config.yaml
horizontal_flip: true
conditioning: "class"
objective: "epsilon"
norm: "rmsnorm"
mlp_ratio: 4
fused_qkv: true
qk_norm: false
moe_every: 2
experts_per_token: 1
patch_size: [8, 8]
layers: 16
positions: "learned"
Rows from block 10, named by matrix and row number. Each number is 128 + 24 x the weight over its row's rms, rounded and kept within 0 to 255. All counts start at 0. After the name is the row's rms in percent of the matrix's.
# ada: adaLN modulation (shift, scale and gate of each sublayer stacked) (model.blocks.10.ada.weight, 1536x256), inputs 0-63
ada.642 054 [145 145 135 145 141 125 103 111 117 167 112 133 116 136 125 110  93 124 181 132 116 202  76 182 182 130 162 203  95 167 136 186 149 109 119 115 107  76  91 105 128 128  86 145 170 140 116 130 143 162 172 141 205 137 128 167 159  98 121 178 146 133 124 100]
ada.643 053 [129 119 116 163 154 138 151 119 149 134 135 119 147 121 132 151 124 131 113 121 130  96  81 117 126 127 164 113 164 111 123 110 154 148 126 107 154 149 148 167  78 125 166 159 129 166 109 146  94 116 171 134 159 201 132 157 159 129 141 181 124 120 103 145]
ada.644 052 [116 140 113  99 150 127 145 114 115 209 145 132 143  82 121 139 118 131 140 132 121 132  54 140 142 121 122 112 165 140 108 123 120 136 138 104 160  97 120  99 166 125  98 175 121  70 145 160  74 145 121 162 146 195 141 184 114 144 139 147 143 164 134 122]
ada.645 098 [137 149 154 148 125 169 166 116  92 187 133 108 109 169 154 156 129 151  97 105 180 107 132 120 144 150  96 126 140 100 122 113 150 162 115 129 108 105 143 150 137 147 114 160 137 132 115 114 108 164 132  99 137 148 150 162 154 117 104 137 100 121 128 122]
ada.646 063 [130 121 127 141 144 137 143 136 127 121 132 117 171 114 139 127 102 144 160 105  89 130 109  51 108 133 112 146  77 151  94 105 112 123 114 102 101 126 111 140  85 129 116 102 134 123 131 132 147 145 145 130 134 122 188 139 118 115 207 108 111 203 129 137]
ada.647 076 [156  88 132 149 108  94 114 144 129 135 112 157 153  97  95 119  99  98 152 152 100 139 138 122 152  96 103 148 153 137 126 120  90 101 152 128 134 108 114 103 132 163 169 101 113 145 157 155 121 154 134 121  83  90 125  84 108 130 131 150 109 153 164 125]
ada.648 085 [103 139 108 131 165 130 108 102 145 117 178 116 153 132 153 157 140 135 161 126 168 120 140 123 127 163 100 130 159 130 152 128 139 122 111 141 133 130 113 149 127 124 109 133 116 154 152 154 149 139 155 118 149 129 104 140 132 123 128 135 121  84 104 112]
ada.649 063 [120 109 145 122 145 171 132 140 145 159  98  80  99 159 160 139 150 150 116 103  76  84  73  97 111 158  91 110  84 138 127 128 152 151  94 113 139 132 123 164 153 166 109 163 118 112 106 119 132 136 153  88 163 143  99 155 143 119 125 106 112 113 103 109]
ada.650 076 [111 190 158  79 124 141 182 102 127 149 155 101 121 102 159 151 111 158  91 103 100 113 141 119  72 164 164 148 138  77 109  93 157 143 111 129 103 134  94 145  94 117 125 130 105 137 133 154 157 116 143  81 143 128 147 128 155 143 105 106 129  90 115 147]
ada.651 054 [145 102  92  99 114 122  99 112 111  63 130 129 130 156 130 134 105 122 133 130 133 117 135 123 163 133 115 136 187 188  82  76 117 111 123 133 174 118 138  71 131 118 128 127 116 140 114 143 152 102 143  94  97 112 125 132 115 130 121 112 217 148 153 125]
ada.652 057 [122  93  99 140 134 127 133 149 145 136 159 130 131 138 126 140 146 124 112 129 163 149 137 166 131 125 130 121 112 122 127 118 155  93 119 141  94 114 157 148 117 126 125 110 172 116 125 117 140 107 121 176 112 149 137 150 137  93 116 161 129 133 110 115]
ada.653 059 [114 163 116 110 137 114 116 129 137 111 145 141 156 122 132 135  94 117 164 142 125  79 116 124 152 125 116 132 119 143 113 134 126 110  99  88 106 113 133 102  98 115 154 137 179 102 124 138 134 167 163 124  83 113 131 137 157 114 138 116 111 156 126 190]
ada.654 057 [136 116 127 140 145 128 142 120 151 142 139 134  78 172 133 144 107 123  72 135  83 150 132  87 133 123 120 167 113 136 125 111 127 103 110 148 101 140 134 113 114 115 114 147  91 106 109 134 134 167 102 145 144  80 126 132 138 107 137 132 136 200 147 144]
ada.655 056 [135  87 147 111  83 126 166 186 133 146 111 116  61 163 132 159 135 129  83 129 129 123 141 129 150 136 104 165  90 107 128 125  82 158 125 117 128 116 116 141 166 112 105 138 101  79 132 113 159 138 165 108 134 130 116 168  97 159  89 141 118 136 137 120]
ada.656 051 [140 189 152 125 127 125 111 149 129 137 162 130 192 145 120 103 161 132 145 126 104  70 136 166 122 129  96 115 137 117 126  82 174 168 113 154 123 114 158 113 137 160 122 111 146 108 136 150  59 136 116 128 146 121 119 126 137 146 111 158 145  90 126  83]
ada.657 052 [145 121 123  90  70 129 154 100 100 169 128 122 124 180 127 137 128 134 121 121 142  70 171 114 123 129 120 136 168 139 151 131 176 113 118 105 133 105 142 108 140 149 130 113  78 128 129 109 130 131 150 160 105 108 120 145 107  97 108 111 133  96 130 102]
ada.658 053 [157 117 136 175 118 127 136 110 144 119 149 128 139 127 126 124 107 128 122 131 186 124 119 132 132 130 119 138 151 124 142 157 184 110 127 107  79 137 145 133 108  73 135 107 136 117  92 142 188  92 140 129 143 169 113  69 155 119 152 124 107 164 134 102]
ada.659 059 [144 116 157 172  76 132 147  88  98 105  87 128 131 104 123 128 154 129 120 129  60 176 128 154 117 123 151 127 129 149 134 111 162 143 118 113 109 163 156 108 124 114 162 133 150 141 121 154 132 158 131 138 127 139 131 129 186 146  88 100 101 117  88 166]
ada.660 055 [117 164 137 122 101 123 121 174 133 109  91 137 128 113 130 107 113 128 165 134 141 161 122 170 131 131 144  93 147 140 135 102 106 100 126 154  70 207 125 108 135 146 106  97 111 147 140 124 154 153 107 148 117 112 111 130 131 135 130 143 132 131  78 134]
ada.661 048 [105 159 111 137  77 129  87 124 115  84 148 133 153 142 128 154 153 123 139 125 110  56 113 142 118 126 108 161  78 127 125 153 183 145 155 105 126 103 140 164 146 160 110 126 108  94 171 106 139 115 163 103 150 133 137 170 112 133 140 119  91 173 131  89]
ada.662 104 [157 149 121 103  98 100  92 146 131 110 177 176 161 117  98  94 133  99 139 160 163 149 155 143 156  91 152 138 146 158 145 147 114 105 165 121 127 123 105  76 106 129 153  86 106 110 138 112 109 113  74 176  84 123 113 112 102 123  96 135 137 134 149 137]
ada.663 053 [105  99 144 100 127 129 133 115 159 136 115 128 146 140 125  70 145 123 151 124 124  92 137 105  98 122 149  95 210 112 139 111 101 145 129 134 133 126 142 130 114 142 146  96 178 147 141 122 120 149 144 109 133 106 139 124 123 169  79 119 101  82 121 100]
ada.664 092 [124 154 115 143 150 152 137 102 107 122 117 106 120 145 155 146 187 147 130 111 173 141 160 148 107 154 156 112 113 104 122 108 140 149 114  87 125 119 148 134 172 120 130 148 158 133 146 120 131 157 161  99 109 142 152 165 173 159 130 141 108  83 160 103]
ada.665 054 [ 95 120 118 185 108 129 147  66 176  86 111 125 190  91 130 127 144 121 146 127 120 130 149 157 111 126 142 109 120 136 134 127  86 109 128 100 128 137 185 126 134 140  95  90 153 140  80 144 125 144 141 131 128 122 132 140 129 101 154 142 129 121 102 133]
ada.666 053 [114 129 120 137  88 123 138 134 127  82 128 124 140 104 125  85 157 128 156 126 152 136 150 106  82 131 141  91 124 125 141  89 160 107 122  93 111 128 106 139 162 157 118 123 130 165 149 158  98 119 152 103 154 144 122 164 175 113 108 117 103 119 114 111]
ada.667 045 [101 107 112 171  83  80 181 102 150 130 127 174 125 103  82 112 110  89 124 176 134 144 133 127 131  89 128 152 136 142 161 142  92 112 149 129 140 127 137 125 136 136 124 133 101 121 138  91 132 143 140 127 139 102 101 107 115 104 173 135 121 116 106  82]
ada.668 061 [ 92 118 190  97 112 144 124 132 101 129 113 114 118 160 141 104  56 140 116 110 121  83 156 109 141 142 121 125 178  78 138 147 121 109 119 157 144 172 114 130 132 116 156 137 159 153 114 128 105 116 147  96 114 136 114 111 139 143 146 180 131 155 118  86]
ada.669 060 [134  89 163 144 135 139 122 113 122  89 114 107 115 113 157  85 153 136 113 125 135 105 116 189 118 160 142 110 116 117 112 151 140 139  84 132 144 103 130 146 157 146 128 122 136 103 127 156 140 133 142 141 171 123  80 122 157 127 109 105 147 136  95 119]
ada.670 085 [109 117 119 142 139 156 135 140 157 148 123  94 143 110 160 170 120 149 114 106  67 116 101 129 133 158 124 128  90 117 108  94 122 129  78 125 143 121 160 163 119 172 125 141 131 139 129 119 158 170 158 110 147  95 132 112 176 112 172 118  98 147 127 115]
ada.671 060 [188  94 174 148  85 132 122 136 111 144  95 125 154 147 121 140 163 130 144 124  96 128 134  95  85 122 121 120  67 106 175 128  98 102 140 149  43  71 134 125 168 132 120 154 127 114 175 116 138 155 133 113 131  76 131 120  88 154 141  99 121 117 128 137]
ada.672 093 [126 119  84 132 126 106 127 142 135 112 153 143 149 106 103  97 101 106  87 141 143 144 111 134 182 110 104 185 168 160 154 156  99 110 134 126 125 175 110 107  97  82 162 127 140 126 155 120 131 113  84 167  99 107  83 118  97 148 125 147 153 127 123 132]
ada.673 054 [132 138 121 116 134 121 163 122 163 146  90 135 141 117 132 172 132 125  99 130 117 155 129  66  81 129 114 123 124  79 162 151 142 123 136 205  90 128 128  94  83 138 141 146 143  98 134 123 105 153 129 126  94 144 117 102 171 163 143 120 159 148 118 136]
ada.674 086 [126 154 166 130 133 150 123 130 121 110  94 102 129 106 170 144 130 165 117 101 129 115 140 138 147 171 101  93 112 108 113 136 157 157 113  85 143 124 154 150 159 129  61 135 157 115 124 124 104 117 113 120 160 117 146 137 169 122 116 137 111  86 139 120]
ada.675 047 [109  89 142  94 112 133 118 142  82  87 152 132 149 127 132 115 154 129 126 125  86 119 141 150 124 126 129 109 139 101  91  97 115 160 128 127 146 108 163 147 129 140 135 163 134 144 122 163 157  86 147 196  93 148 133 120  97 106 103 160 127 158  91  69]
ada.676 052 [141  98 167 182 130 129 128 131  98 140 106 130 148 169 132 140 106 128 172 133  87 165 108 115 123 129 154 139 150 105 140 143  87 124 145 113 143 112 136 166 165 160  97 111 103  67 118 129 146 127 131 130  96 115 122 126 135 113 141 115 163 135 155 161]
ada.677 053 [109 120 119 166 102 125 105 134 114 161 117 122 150  77 129 113 102 131 139 129 139 167  95 159 109 134 104  91 123  90 117 104 111 121 136 143 184 134 135 149 123 134 152 123 110 155  97 139 193 114  63 102 159 166 132 141 123 142 136 117 143 110 124 131]
ada.678 092 [145 151 105 134 148 163 120 101 121  72 134 117 123 147 149 157 176 154 109 103 169 115  98 123  98 139 146 109 121 129 114 137 139 143  95 122 106 111 148 146 151 145 146 122 126 109 137 120 119 150 125 105 145 128 208 155 138 154 121 104 119 100 142 144]
ada.679 052 [105 170  86 142 114 129 131  91 137 109  98 132 126 106 118 176  91 124 141 130 160 144 124 149 134 125 128 137 154 121 158  85 133 136 133 120 127 143  77 106 128 134 150  89  77 104 129 146 143 144 116 152 133  95 122 146 144 155  86  82 148  98 149 131]
ada.680 052 [ 97 116 104  97 106 132 125  97 126 107 130 126 125 118 124 127 130 123 150 127 120  83 147 130 150 115 112 116  77  98 130  76  67  95 143 171 109 115 136 109 130 135 130 123 107 156 149 142 129 131 118  99 138 130 148  85 159 128  99  94 184 179 132 129]
ada.681 055 [140 128  98  89 168 126  90 136 103 132 114 120 133  79 125 141 142 126 142 127  95 137 100 134 147 134 181 126 132  96 149 117 103 135 159 112  85 131 148 131 142 128 106  98 110 107 111 119 117 149 142  91 145 123 130 124 113 153 142 173 104 161 190 166]
ada.682 066 [123 183  67 139 145 124 138 150 104  43 131 121 114 126 141 133 108 128  94 131 123 133 157 163 144 145 122  90  62 114 113  53 124 108 105 128 189 102 159 164 107 115 121 176 153 108  99 129 127 121 128 114 117 149 107 144 114 137 120 119 104  99 139 119]
ada.683 065 [122 167 146 141 122  92 153 111  88 137 113 147 112 148 108 155 169  77  94 175 156 101 111 120 104 117 112 113 128 110  91 124 164 144 115 107 130 127 138 132 138 132 106 153 156 116 118 139 145 151 151 102 140 147  66 139 142 144 119 102 126  83 103 159]
ada.684 085 [118 187 138  80 131 125 131 132  91 156 125 110 137 110 171 157 170 157 126 113 120 139 112 118 130 178 102 147 102 120 130 144 160 172 134 128 106 130 133 165 115 105 111 137 168 128 124 132 142 117 139 128 171 121 102 135 125 129 101 123 111  73  89 139]
ada.685 052 [ 86  97 151 174 161 121 140  92 137 118 134 128 159 199 131 166 119 128 150 134 107 125 126 129 135 133 126 130 166 103  93 135 116 100 134 134 143 121 151 139 132 115 103 179 165 155 139 119 122 148 115 126  87 120 129 123 126 145  80 119  69 141 104 154]
ada.686 078 [132 145 170 171 120 139 155 116 106 164 151 106 120 185 150 131 134 153 150 113 135 105 155 153 154 161 159  81 159  87 151 107 139 145 117 102 136 138 172 117 139 187 105 151 161 107  95  98 147 107 159 135 133 166 102 140 135 172 119  66 169 116 119 114]
ada.687 049 [156 138 153 151 130 126  86 116 111  97 177 130 123  83 131 157 140 129 124 122 134 112  92 121 134 134  85 100 144 104  89 156 102  95 125 123 119 150 141 147 152 175 176 177 124 161 113 140  93 111 152 137  87 112 124 107 149  92 118 115 145 142  94 101]
ada.688 080 [119 150 142 109  89 165 133 114 122 124 110 106 147 148 161 157 161 151  90 113 129 128 137 119 108 154 132 105  98 119 111 117 137 151 118  83 141  98 123 161  94 145  95 151 126 136  83 128 162 146 119 100 151 142 139 198 126 151 122  93 105 118  88 147]
ada.689 055 [102 152 141 148 101 125 148 152 126 137 106 132 132 142 133 127 133 131 140 126 143 123 120 138 142 121 142 138 119 126 133  87 118  57 126 172  56 177 164 114 128 135 101 124 111 119  91 148 149 146 140 106 163 141 139 151 107 151 140  78 143  95 113 188]
ada.690 055 [124 116 139  67 113 131 129  86 115 164 140 120 105  99 131 137  99 143 137 108 130 109 168 158  73 134  94 140 115 149 106  97 167 124 134 122  96 179 145 121 157  99 134 151 126 115 124 160 199 105 147 112 120  66 160 118 177 156  99 119 133 106 128  92]
ada.691 055 [ 89 153 122 144 174 126 125 105 183 153 128 131  87 165 127 203  98 119 125 128 134 132 150 118  80 127 146 146 136 115 108 169 144 116 122 117 120 122 163 173 120 124 125  80 167 106 142 132 162 152 123 123 156 145 122 184 123 140  79 144 133 117 142 135]
ada.692 063 [130 150 129 151 114 118 151 139 186 153 161 131  97 111 138 135 149 135  97 127 124 102  81 135 102 140  94 145 127 133 148 111 131 158 122 104 154 128 135 107 110 126 116 131  94 139 162 134 125 122 112 114  92 163 104 136 118 132 114 102 120 139 135 112]
ada.693 059 [ 74 137 176 130  67 130 102 152 143 129 111 122 156 105 128 123 183 125 135 125 160 130 151 109 135 134 112 107 160 157 104  84 102 120  92 128 119  73 141 109 110 146 113 123 115 123 159 163 164 119 112 116  81 142 134 130 115 142 123 135 109 118 110 166]
ada.694 077 [103 115 114 167 102 163 137 112  55  87 144 103 113 127 154 126 146 142 123 115 138 100  88 146 112 153 135 152 112 154 149 129 135 150 113 139  58 151 143 175 110 138  60 122 123 120 120 133 160 158 114  99 118 133  97 161 155 161  96 127 119 117 146 130]
ada.695 051 [112 129 160 149 132 123  72 141 215 141 127 135 149 143 137 122 132 143 107 135 122 142 107 131 133 137 150 170 109 138 169 115 146 130 113 130  87 156 114 169  92 161 137 115 133  90 129 122 178 135 174 154 136 113 100 104 108 145 133 125 143 144 100 122]
ada.696 054 [145 111 126 185  57 128 110 137 167 117 130 122 126 138 131 111  78 126 146 139 152 124 166 114 120 128 104 136 112 132 130 110 116 145 118 112 115 110 140 116 139  93  86 104 137 131 129 127  78 146 130  92 119 110 120 134 119 108 140  87 132 110 130 126]
ada.697 088 [140 144 156 129 147 157 164 108 129 117  79  99 111 138 170 133 147 156  85 116 124 113 133 109  94 158 119 121 125 114 111  99 125 140 114 168 148 109 142 179 145 145 138 191 135 127 124 116 135 150 171 114 139 152 131 192 162 111 131  86 107 122  77 105]
ada.698 045 [128 137 161 133 145 129 132 111 140 121  84 121 187 140 127 116 147 129 140 131 139 124 197 159 161 130 103 157 125 127 111 129 117 163 113 127 119  92 134 117 146 130 139 135 137 134 189 145 118  79 143 159 116 182 121 154 108 130  92 135 137 103 121 129]
ada.699 078 [119 106 150 118 135 151 131 108 137 158 111 113 110 149 154 126 105 157  98 114 156 139 129 115 151 155 163 119  89  99 135 145 185 178 119  95 140 105 161 137 124 116  98 130 101 133 115 128 114 158 174 123 123 143 144 140 146 167 101 126 131  95 138 140]
ada.700 088 [154 123  97  57 131 102 111 136 113 107 125 146 149 107  94 103 139 115 154 136 150 136 131 112 170 104 165 144 140 164 149 163 124 125 160 153 108 129  97  75 117 127 138  96 136 174 142 163 104  97  92 140  85 126 126 135  83 145 102 120 173 130 140 145]
ada.701 051 [106  93 137  99 123 129  91 142 162 159 174 137 118 110 123 147 104 128 107 127 137 170 136 118 113 128 123  86  94 119 154 174 154 122 108  93  90 142 133 151 105  99 161 119 128  96 124 128 161 103  94  88 118 107 142 136 139 165 107 115  92 132 119 172]
ada.702 053 [198 129 134 175 126 127 121 120 108 130 123 124 167 152 129 103 189 131 140 122 106 121 156 134 113 131 100 128 109 112 119  75 193 114 138 149 130  85 143 145 121 139 124 105 115  87 138 126 113  70  91 146 123 149 125 107 108 116 131 138 110 103 134 130]
ada.703 063 [133 118 126 102 129 128 175 124 152 158 167 133  84 153 133 123 119 137 187 122 102  89 114 112 101 137  96 103 173 124  78 115 134 117 122 158 160 142 130 127 104 129  90 148 141 102  90 103  94 133 139 124 146 142 138 114 145 142 121 167 140 144 118 136]
ada.704 079 [140 171 137 111 142 150  90 148 107 130 110 116 167  88 157 137 147 140 113 125 118 123 141  93 128 155  77 126 124 129 161  96 154 137 126 102 139 119 130 137 134  98 141 163  87 127 125  97 151 121 120 126  97 180  74 155 125 126 138  89 132 123 100  91]
ada.705 089 [157  81 108 148 156  78 115 135 139 113 134 163 158 113  87 118 102 102 169 152 177 148 187 154 164 100 159 131 118 107 155 129  99 115 140 166 113 183 134  67 149 147 155 127 134 125 160 130 111 139 119 184  99 116 139  67 116 119 146 155 140 118 123  98]
ada.706 102 [125  97 119 106 146 109 124 166 145 138 156 144 126  95  98 107 134 113 135 132 103 140 168 116 142  99 124 141 179 156 138 157 108 118 143 167 109 132 105  91 158 133 138 107 130 112 132 131  93 114 165 144 145  90 146 105 101 144 151 148 123 162 142 127]
ada.707 051 [133 119 141 120 110 135  99 202 121  95 127 124 151 134 133 140 120 124 177 128 122 126  81 120 116 129 126 176 105 156 108  97 153 176  83 134  85 155 129 136 129 147 119 164 124 183 101 126 107 119  97 133 129  92 135 123 149 115 141 174 162 110 141 156]
ada.708 081 [123 168 141 114 143 141 131 155 138 138 102 100 117 162 165 149 133 144  94 115 115 147 106  84 104 165  93 164 103  94 130  94 140 145 120 156  91 133 159 156 130 110 137 132 115 132 139 135 185 110 145 108 147 130 125 165 173 139 109  87 130 128 110 133]
ada.709 065 [117 130 121 119 146 137 165 129 154  95  80 116 107 137 127 155 212 130 144 130 105  96 110 168  97 127 115 139  97 121 114  71 102 140 104 161 164 166 148  93 216 166 153 155 110 143 118  95 102 133 121 142 151 127 119  98 140 110 134 105 184 140 132 111]
ada.710 054 [166 120 188 133 112 121 145 171 113 181 120 122 116 103 126 119 111 124 124 133 137 102 120 140 112 128 118  93 108 119 120 110 133  70 109 153 143 118 109 121 105 119 118 128 152 126 120 104 112 128  99 103 152  99 128 172 148 123 155 116 112 128 133 144]
ada.711 083 [144 137 167 166 119 150 140  98  99 142 112 103 112 123 164 162 158 146 118 112 128 111 136 144 108 161 115  98  90 125  97 131 137 133  91 121 153 105 164 158 162 152 123 139 121 126 105 121 124 134 144  90 145 118 143 110 150 126 142 138 127 119 134 107]
ada.712 053 [ 77 124 192 136 131 124 106 114 117 120  82 127  91 147 129 137 149 119 164 126 143 127 108 124 123 125  93 119 144 179 105  92 124 123 125 124 165 132 112 198 133 118 143 146 101 134 152 139 166  86 116 133 156 150 138 139 147 128 131 159  95 142 163 161]
ada.713 077 [ 97 151 133 126 149 135 136 128 130 138 166 126 156 121 101 125  96  96 126 139 152 126  85 120 146 100 122 121 112 131 116 128 100 114 146 156 131 152 147 119 159 130 125 160 114 112 147 113 137 131 163 146 131 106  78 123 140  63 116 142 141 147 150 119]
ada.714 119 [118 149 156 161 140 164 149 112 119 154 111  92 120 151 170 161 141 158 109 108 141 123 109 131  91 168 116 117 131  86 147 102 136 158 104 109 126 158 167 141 137 134  96 165 156 139 112 113 156 158 163  99 160 141 115 140 170 125 129 110 122 104  87 129]
ada.715 052 [162 133 122 111 103 108  68 110 145 141  83 147 129 151 118 129 128 110 146 144 145 145 161 107 175 111 147 185 112 110 122 157 132 112 138 132 173 109 101 150 125 123 145 130 144 114 146 117  91 155 123 137 112 132 153 103 143 150 116 191 156  95 127 115]
ada.716 054 [109 147  68 139 190 102 104 151 109 104 175 151 146 111 118 106 115 110 136 146 120 104  87 146 175 119 157 168 209  94 147 156 141 157 133 129 145 115 103 127 138 134 115 124 103 149 116 129 138 117 114 150 124 111 118 105 144 136 105 110 176 144 165 173]
ada.717 108 [126 103 104 132 142 107 120 131 148 101 121 146 123 135  94 113  95  99 140 130 110 138 136 138 154  91 143 150 177 165  46 145  94 101 130 127 105  77 121 103  84 109 132  94 114 162 170 214 122 109 126 130  87 114 196 123 104 126 109 126 119 141 136 146]
ada.718 056 [172 149 135 106 131 134 131 105 142 149 146 128 114  82 129  95 155 121 124 134 117 160 129 104 163 126 142 128 174 132 156  92 119 137 157 157 141 131 111 124  86  96 137 115 111 110 117 120 129 162 161 117 148 136 136 146 159 153 150  83 169 151 103 162]
ada.719 054 [145 161 136 138 144 129 133 107  94 131 118 121  77 148 127 137 129 125 169 132 170 157 169 146 127 126 139 114 144 124 107 143 135 116 116  99 130 121 122 131 128 121 171 133  85 168 144 144 114 190 139 124 111 162 137 156 142 125 112 130 145 128 152 163]
ada.720 057 [129 164  99 121 122 143 149 120 118 153 120 112 151 107 129 157 119 137  94 113 100 109 148 136 109 129 141 146 112  89 119 151 142 109 126 117 151  87 134 144 127 131 127 131 162 101 139  76  80 156 124 108 125 124 136 110 124 112 140 152 119 128 116 111]
ada.721 051 [108 124 177 118 186 129 134 150 137 131 112 123 158 137 131 112 101 127 160 122 113 132 131 107  69 126 107 146 119 101 147 141 122 141 140 192 139 124 136 154 150 120  71 112 150 151 100 112 128 122 160 146 105 135 122 171 100  82 175  96 157 120 111 159]
ada.722 056 [119 166 157 125 113 128  91 107 130 150 136 131 144 155 125  93 104 130 154 131 111 122 100 167 137 121 168 128 115 105 115 127  86 126 117 101 207 125 102 115 155 161 121 127 147 146 172 134 137 132 142 123 113 155 125 122 133 150 121 124 173 151 121  98]
ada.723 066 [146  98 159 131 152  97 117 177 183 115 126 160 108 114 101 113  99  98 127 151 131 158 122 122 132  98 142 158 158 124 117 160 101 130 139 140 144 167  79 137 116  99 146 145  98 143 148 142 100 113 114 130  87 121 148 105 116 114 140 149 135 139 182 104]
ada.724 050 [123  83 125 132 152 130 158  97 129  89 159 120  95 137 128 175 134 127 194 134 131 136 128 180 120 135 112 128 158 186 157 107 123 142 117 138 152 105 136 116 118  59 112 106 165 130 127 151  78 133  79 181 133 102 118 129 138 126 175 151 125 166 128 120]
ada.725 095 [ 92 144 145 141 115 156 159  83 113 147 125 101 129 137 160 153 103 156 100 107 175 128 108 180 109 156 105 110 103 125 124 100 112 144 108 102 160 132 154 122 152 149  81 165 156 145 100  96 142 141 133 123 111 132 163 162 166 122  86 111 103 137  84 132]
ada.726 070 [173  84 121 168 136 134 157 130  69 173 123 128 110 142 134 132 124 120  67 136  90 124 144 184 153 131 121 131 152  95 119 112 117 127  99 144  70 128 149 105 136 105 123 131 134 147  90  98 166 152 137 131 123 123 103 132 145 111 117  90  98  74  88 161]
ada.727 055 [141 117 132 152 101 131  95 187 111 176  94 130 131 169 130 137 109 126 173 132 123 110  76  95  87 130 127 132 125  77 133 123 121  82 110  52  86  91 100 154 179 139 141 101 137 119 109 126 143 142 155  97 141 120 126 124 155 168 140 153 124 126  97 113]
ada.728 047 [107  97 133 117 110 134  91 125 142  36 103 141 108 123 119 114 133 123 117 135 130 116 109 121 105 111 112 118 148  95 116 107 127 155 131 122 205 143 117 121 157 158 150  95  83 124 135 135 143 188 151 143 105 126 137 133 122 112  88 111 106 150  99 149]
ada.729 056 [106 116  91 157  96 129 112 104 165  79 103 117 115 127 128 106 147 134 104 122 161 131 191 135 115 131 163 151  98 153 107  80  95  94 116 156 127 111 129 131  86 118 115 132 111 138  95 140 113 112 120 170 124 130 141 127 143 128 143  52 118 106 152 155]
ada.730 056 [211 115 177 142 132 127  69 129 114 143 139 123 162 134 131 134 115 128 123 131 155 145 172 133 149 135 143 144 113 129 160 138 150  96  93 127 127 121 135 124 126 144 144 156  89 100 104 126 118 172 176 124 146  89 120 141 186 128 156 127 119 131 113 100]
ada.731 056 [111  95 114  87 159 126 131 156 120 115 117 125 172  90 137 142 164 135 148 118 126  99 138 131 107 133 113 118 158 159 132 130 124 101  97 126  91 173 119 104 118  89 181 130 132 121 117 143 170  91  95  88 180 192 133  86 130 130 119 146 126 145 108 147]
ada.732 105 [112 127 159 141 117 141 151 104 104 143 118  98 113 143 165 140 132 145 109 123 132  91 120 115 145 165  82 111 135 117 118 103 148 155 104 128 118  92 142 155 123 125 126 150 143 143 125 136 163 140 143 102 142 112 110 132 167 140 110  95  88 112 134 128]
ada.733 051 [ 96 182 125 132 113 125  97  87 133 153 124 130  87 156 129 141 127 130 139 121 120 167 134 158 134 131 110 138 118 140  95 151 120 153 119 161 121 182 110 168  91 152 143 133  99 105 105 135 112 157 113 152 165 132 129  98  93  77 114 149 154 138 153  94]
ada.734 085 [128 149 162 116 110 137 142 119  99 150 159 112 111 143 163 143 195 140  90 138 102  92 110  81  99 162  95  89  83  92 117 103 141 161 100 128  97 143 156 184 138 143 100 145 154 113 114 104 155 171 173  90 121 168 102 162 135 112 134  78 106 107 140 137]
ada.735 071 [119 112 155  93 146 124 136 126  92 116 155 118 125 136 134 107 117 133 119 126  91  81 148 143 141 144 155 108  95 161 158 154 118 168 119 107 116 178 112 142 131 144 158 161 159 125 102 109  84 133 174 129  69 124  87 109 144 112 107 120 107 154 110 122]
ada.736 054 [126 118 131 125 193 130 157  65 121 128 152 137 117 101 127 115  81 122 120 128 130 162  91 120 159 124 126 113 137 155 155 132 127 113  94 114 149 125 134 147 145  87 141 133 116 117 133 126 115 146 156 107 144 110 126 105 137 120 119 113 118 134 108  98]
ada.737 049 [107 113 169 150 139 126  97 115 139 106 157 139 123  90 128  78 179 132 119 124 139 100 170 136 136 130 131 140 130 142 137 132 107 121 122 111  34  90 133 146 116 133  98 116 152 130  89 145 122 167 119  45 153 119 137  93 130 153 184 177 124  91 108 161]
ada.738 056 [142 143 121 155 151 135 161 119 118 126 125 133 140 112 126 116 107 129 107 130  71 108 166 110 123 126 141 110 134 108 137 152 141 147 161 137  92  80 114 126 119  85 190 165 178 122 161 116  98 108 130 137 137 137 135  94 128 138 110 133 153 133 135 167]
ada.739 068 [167 125 113 139 154  92 104 150 160  87 140 156 154 131 101 125 146 119 161 148 162 132 105 181 141 114 154 138 154 127 220 154  83 107 156 136 145 153 119 122 129 129 130 116 110 104 119  97 116 135 113 129 109 138 128 113 119 163 103 151 127 120 100 121]
ada.740 053 [124 184 126 145 131 124 132  86 100 149 128 133 144  81 134 181 101 127 134 128 131 102 120 144  88 124 164 111  90 170 111 140 164 101 111 113 125 139 118 102 134 120  90 112  81 112 118 115 109  73 148 164 111 111 133 115 146  63 144 156 167 112 117 118]
ada.741 055 [109 185 116 113 119 128 139 100 163 158 159 129 128  61 129  89 110 126 117 133 132 113 184 183 118 120 127  69 158 122 144 139 112 142 131 125 201 109 123 135 125 124 105 138 138 145 143 117 133 138 121 143 119 135 129 134 103 123 121 163 157 145 118  75]
ada.742 059 [105 121 104 177 148 129 113 178 118 131 137 119 101 102 126 124  71 139 125 126 116 115 113 155  95 126 109 101 135 109 118  87 166 172 119 135 103  94 180 145 149 134 114 102 142  52 127 144 126 185 137 118 123 104 121 134 122 144 141  95 125 120 133  86]
ada.743 061 [121 120 160 149 131 122 134 123 122 136  88 132 140 129 122 117 116 128 126 121 160 163 149 121  73 125 154 107 128 134  96 132 126 142 124 126 134 128 109 119 143 117 128  67  92 118 136 127 127 113 112 158 133 150 149 122 103 135 108 126 101 129 149 117]
ada.744 049 [150 139 116 113 108 129 148 160 134 148 108 130  69 154 127 139 160 133  93 127 114 178 130 126 160 126 111 130 118 131 132 120 129  91 178 116 149 114 102 131 120  96 122 121 102  82 118 141 182 121 162 144 113 120 129  78 121 121 119 142 162 144 149 134]
ada.745 051 [131 111 149 165 118 120 105 141 139 110 113 119  88 128 122 159 111 127 151 130 100  88 108 111 175 129 148 164 141 128  98 132 137 132 141 129 135 119 123 158  95 130 134 131 152  72 153 127 166 143  69 148  92 108 126 134 106 163 130 128 149 106 139 137]
ada.746 051 [156 144 110 134 100 130 127 113  90  94 167 133 124 116 129 121  81 124 146 124 139  98 131 173 129 125 124 140 101 127 124 135 138 148 110 123 129 138 123 162  96 126 186 143 137 161 130 122 128  91 117 145 108  99 132 153 120 133 124  65  87 160 152  99]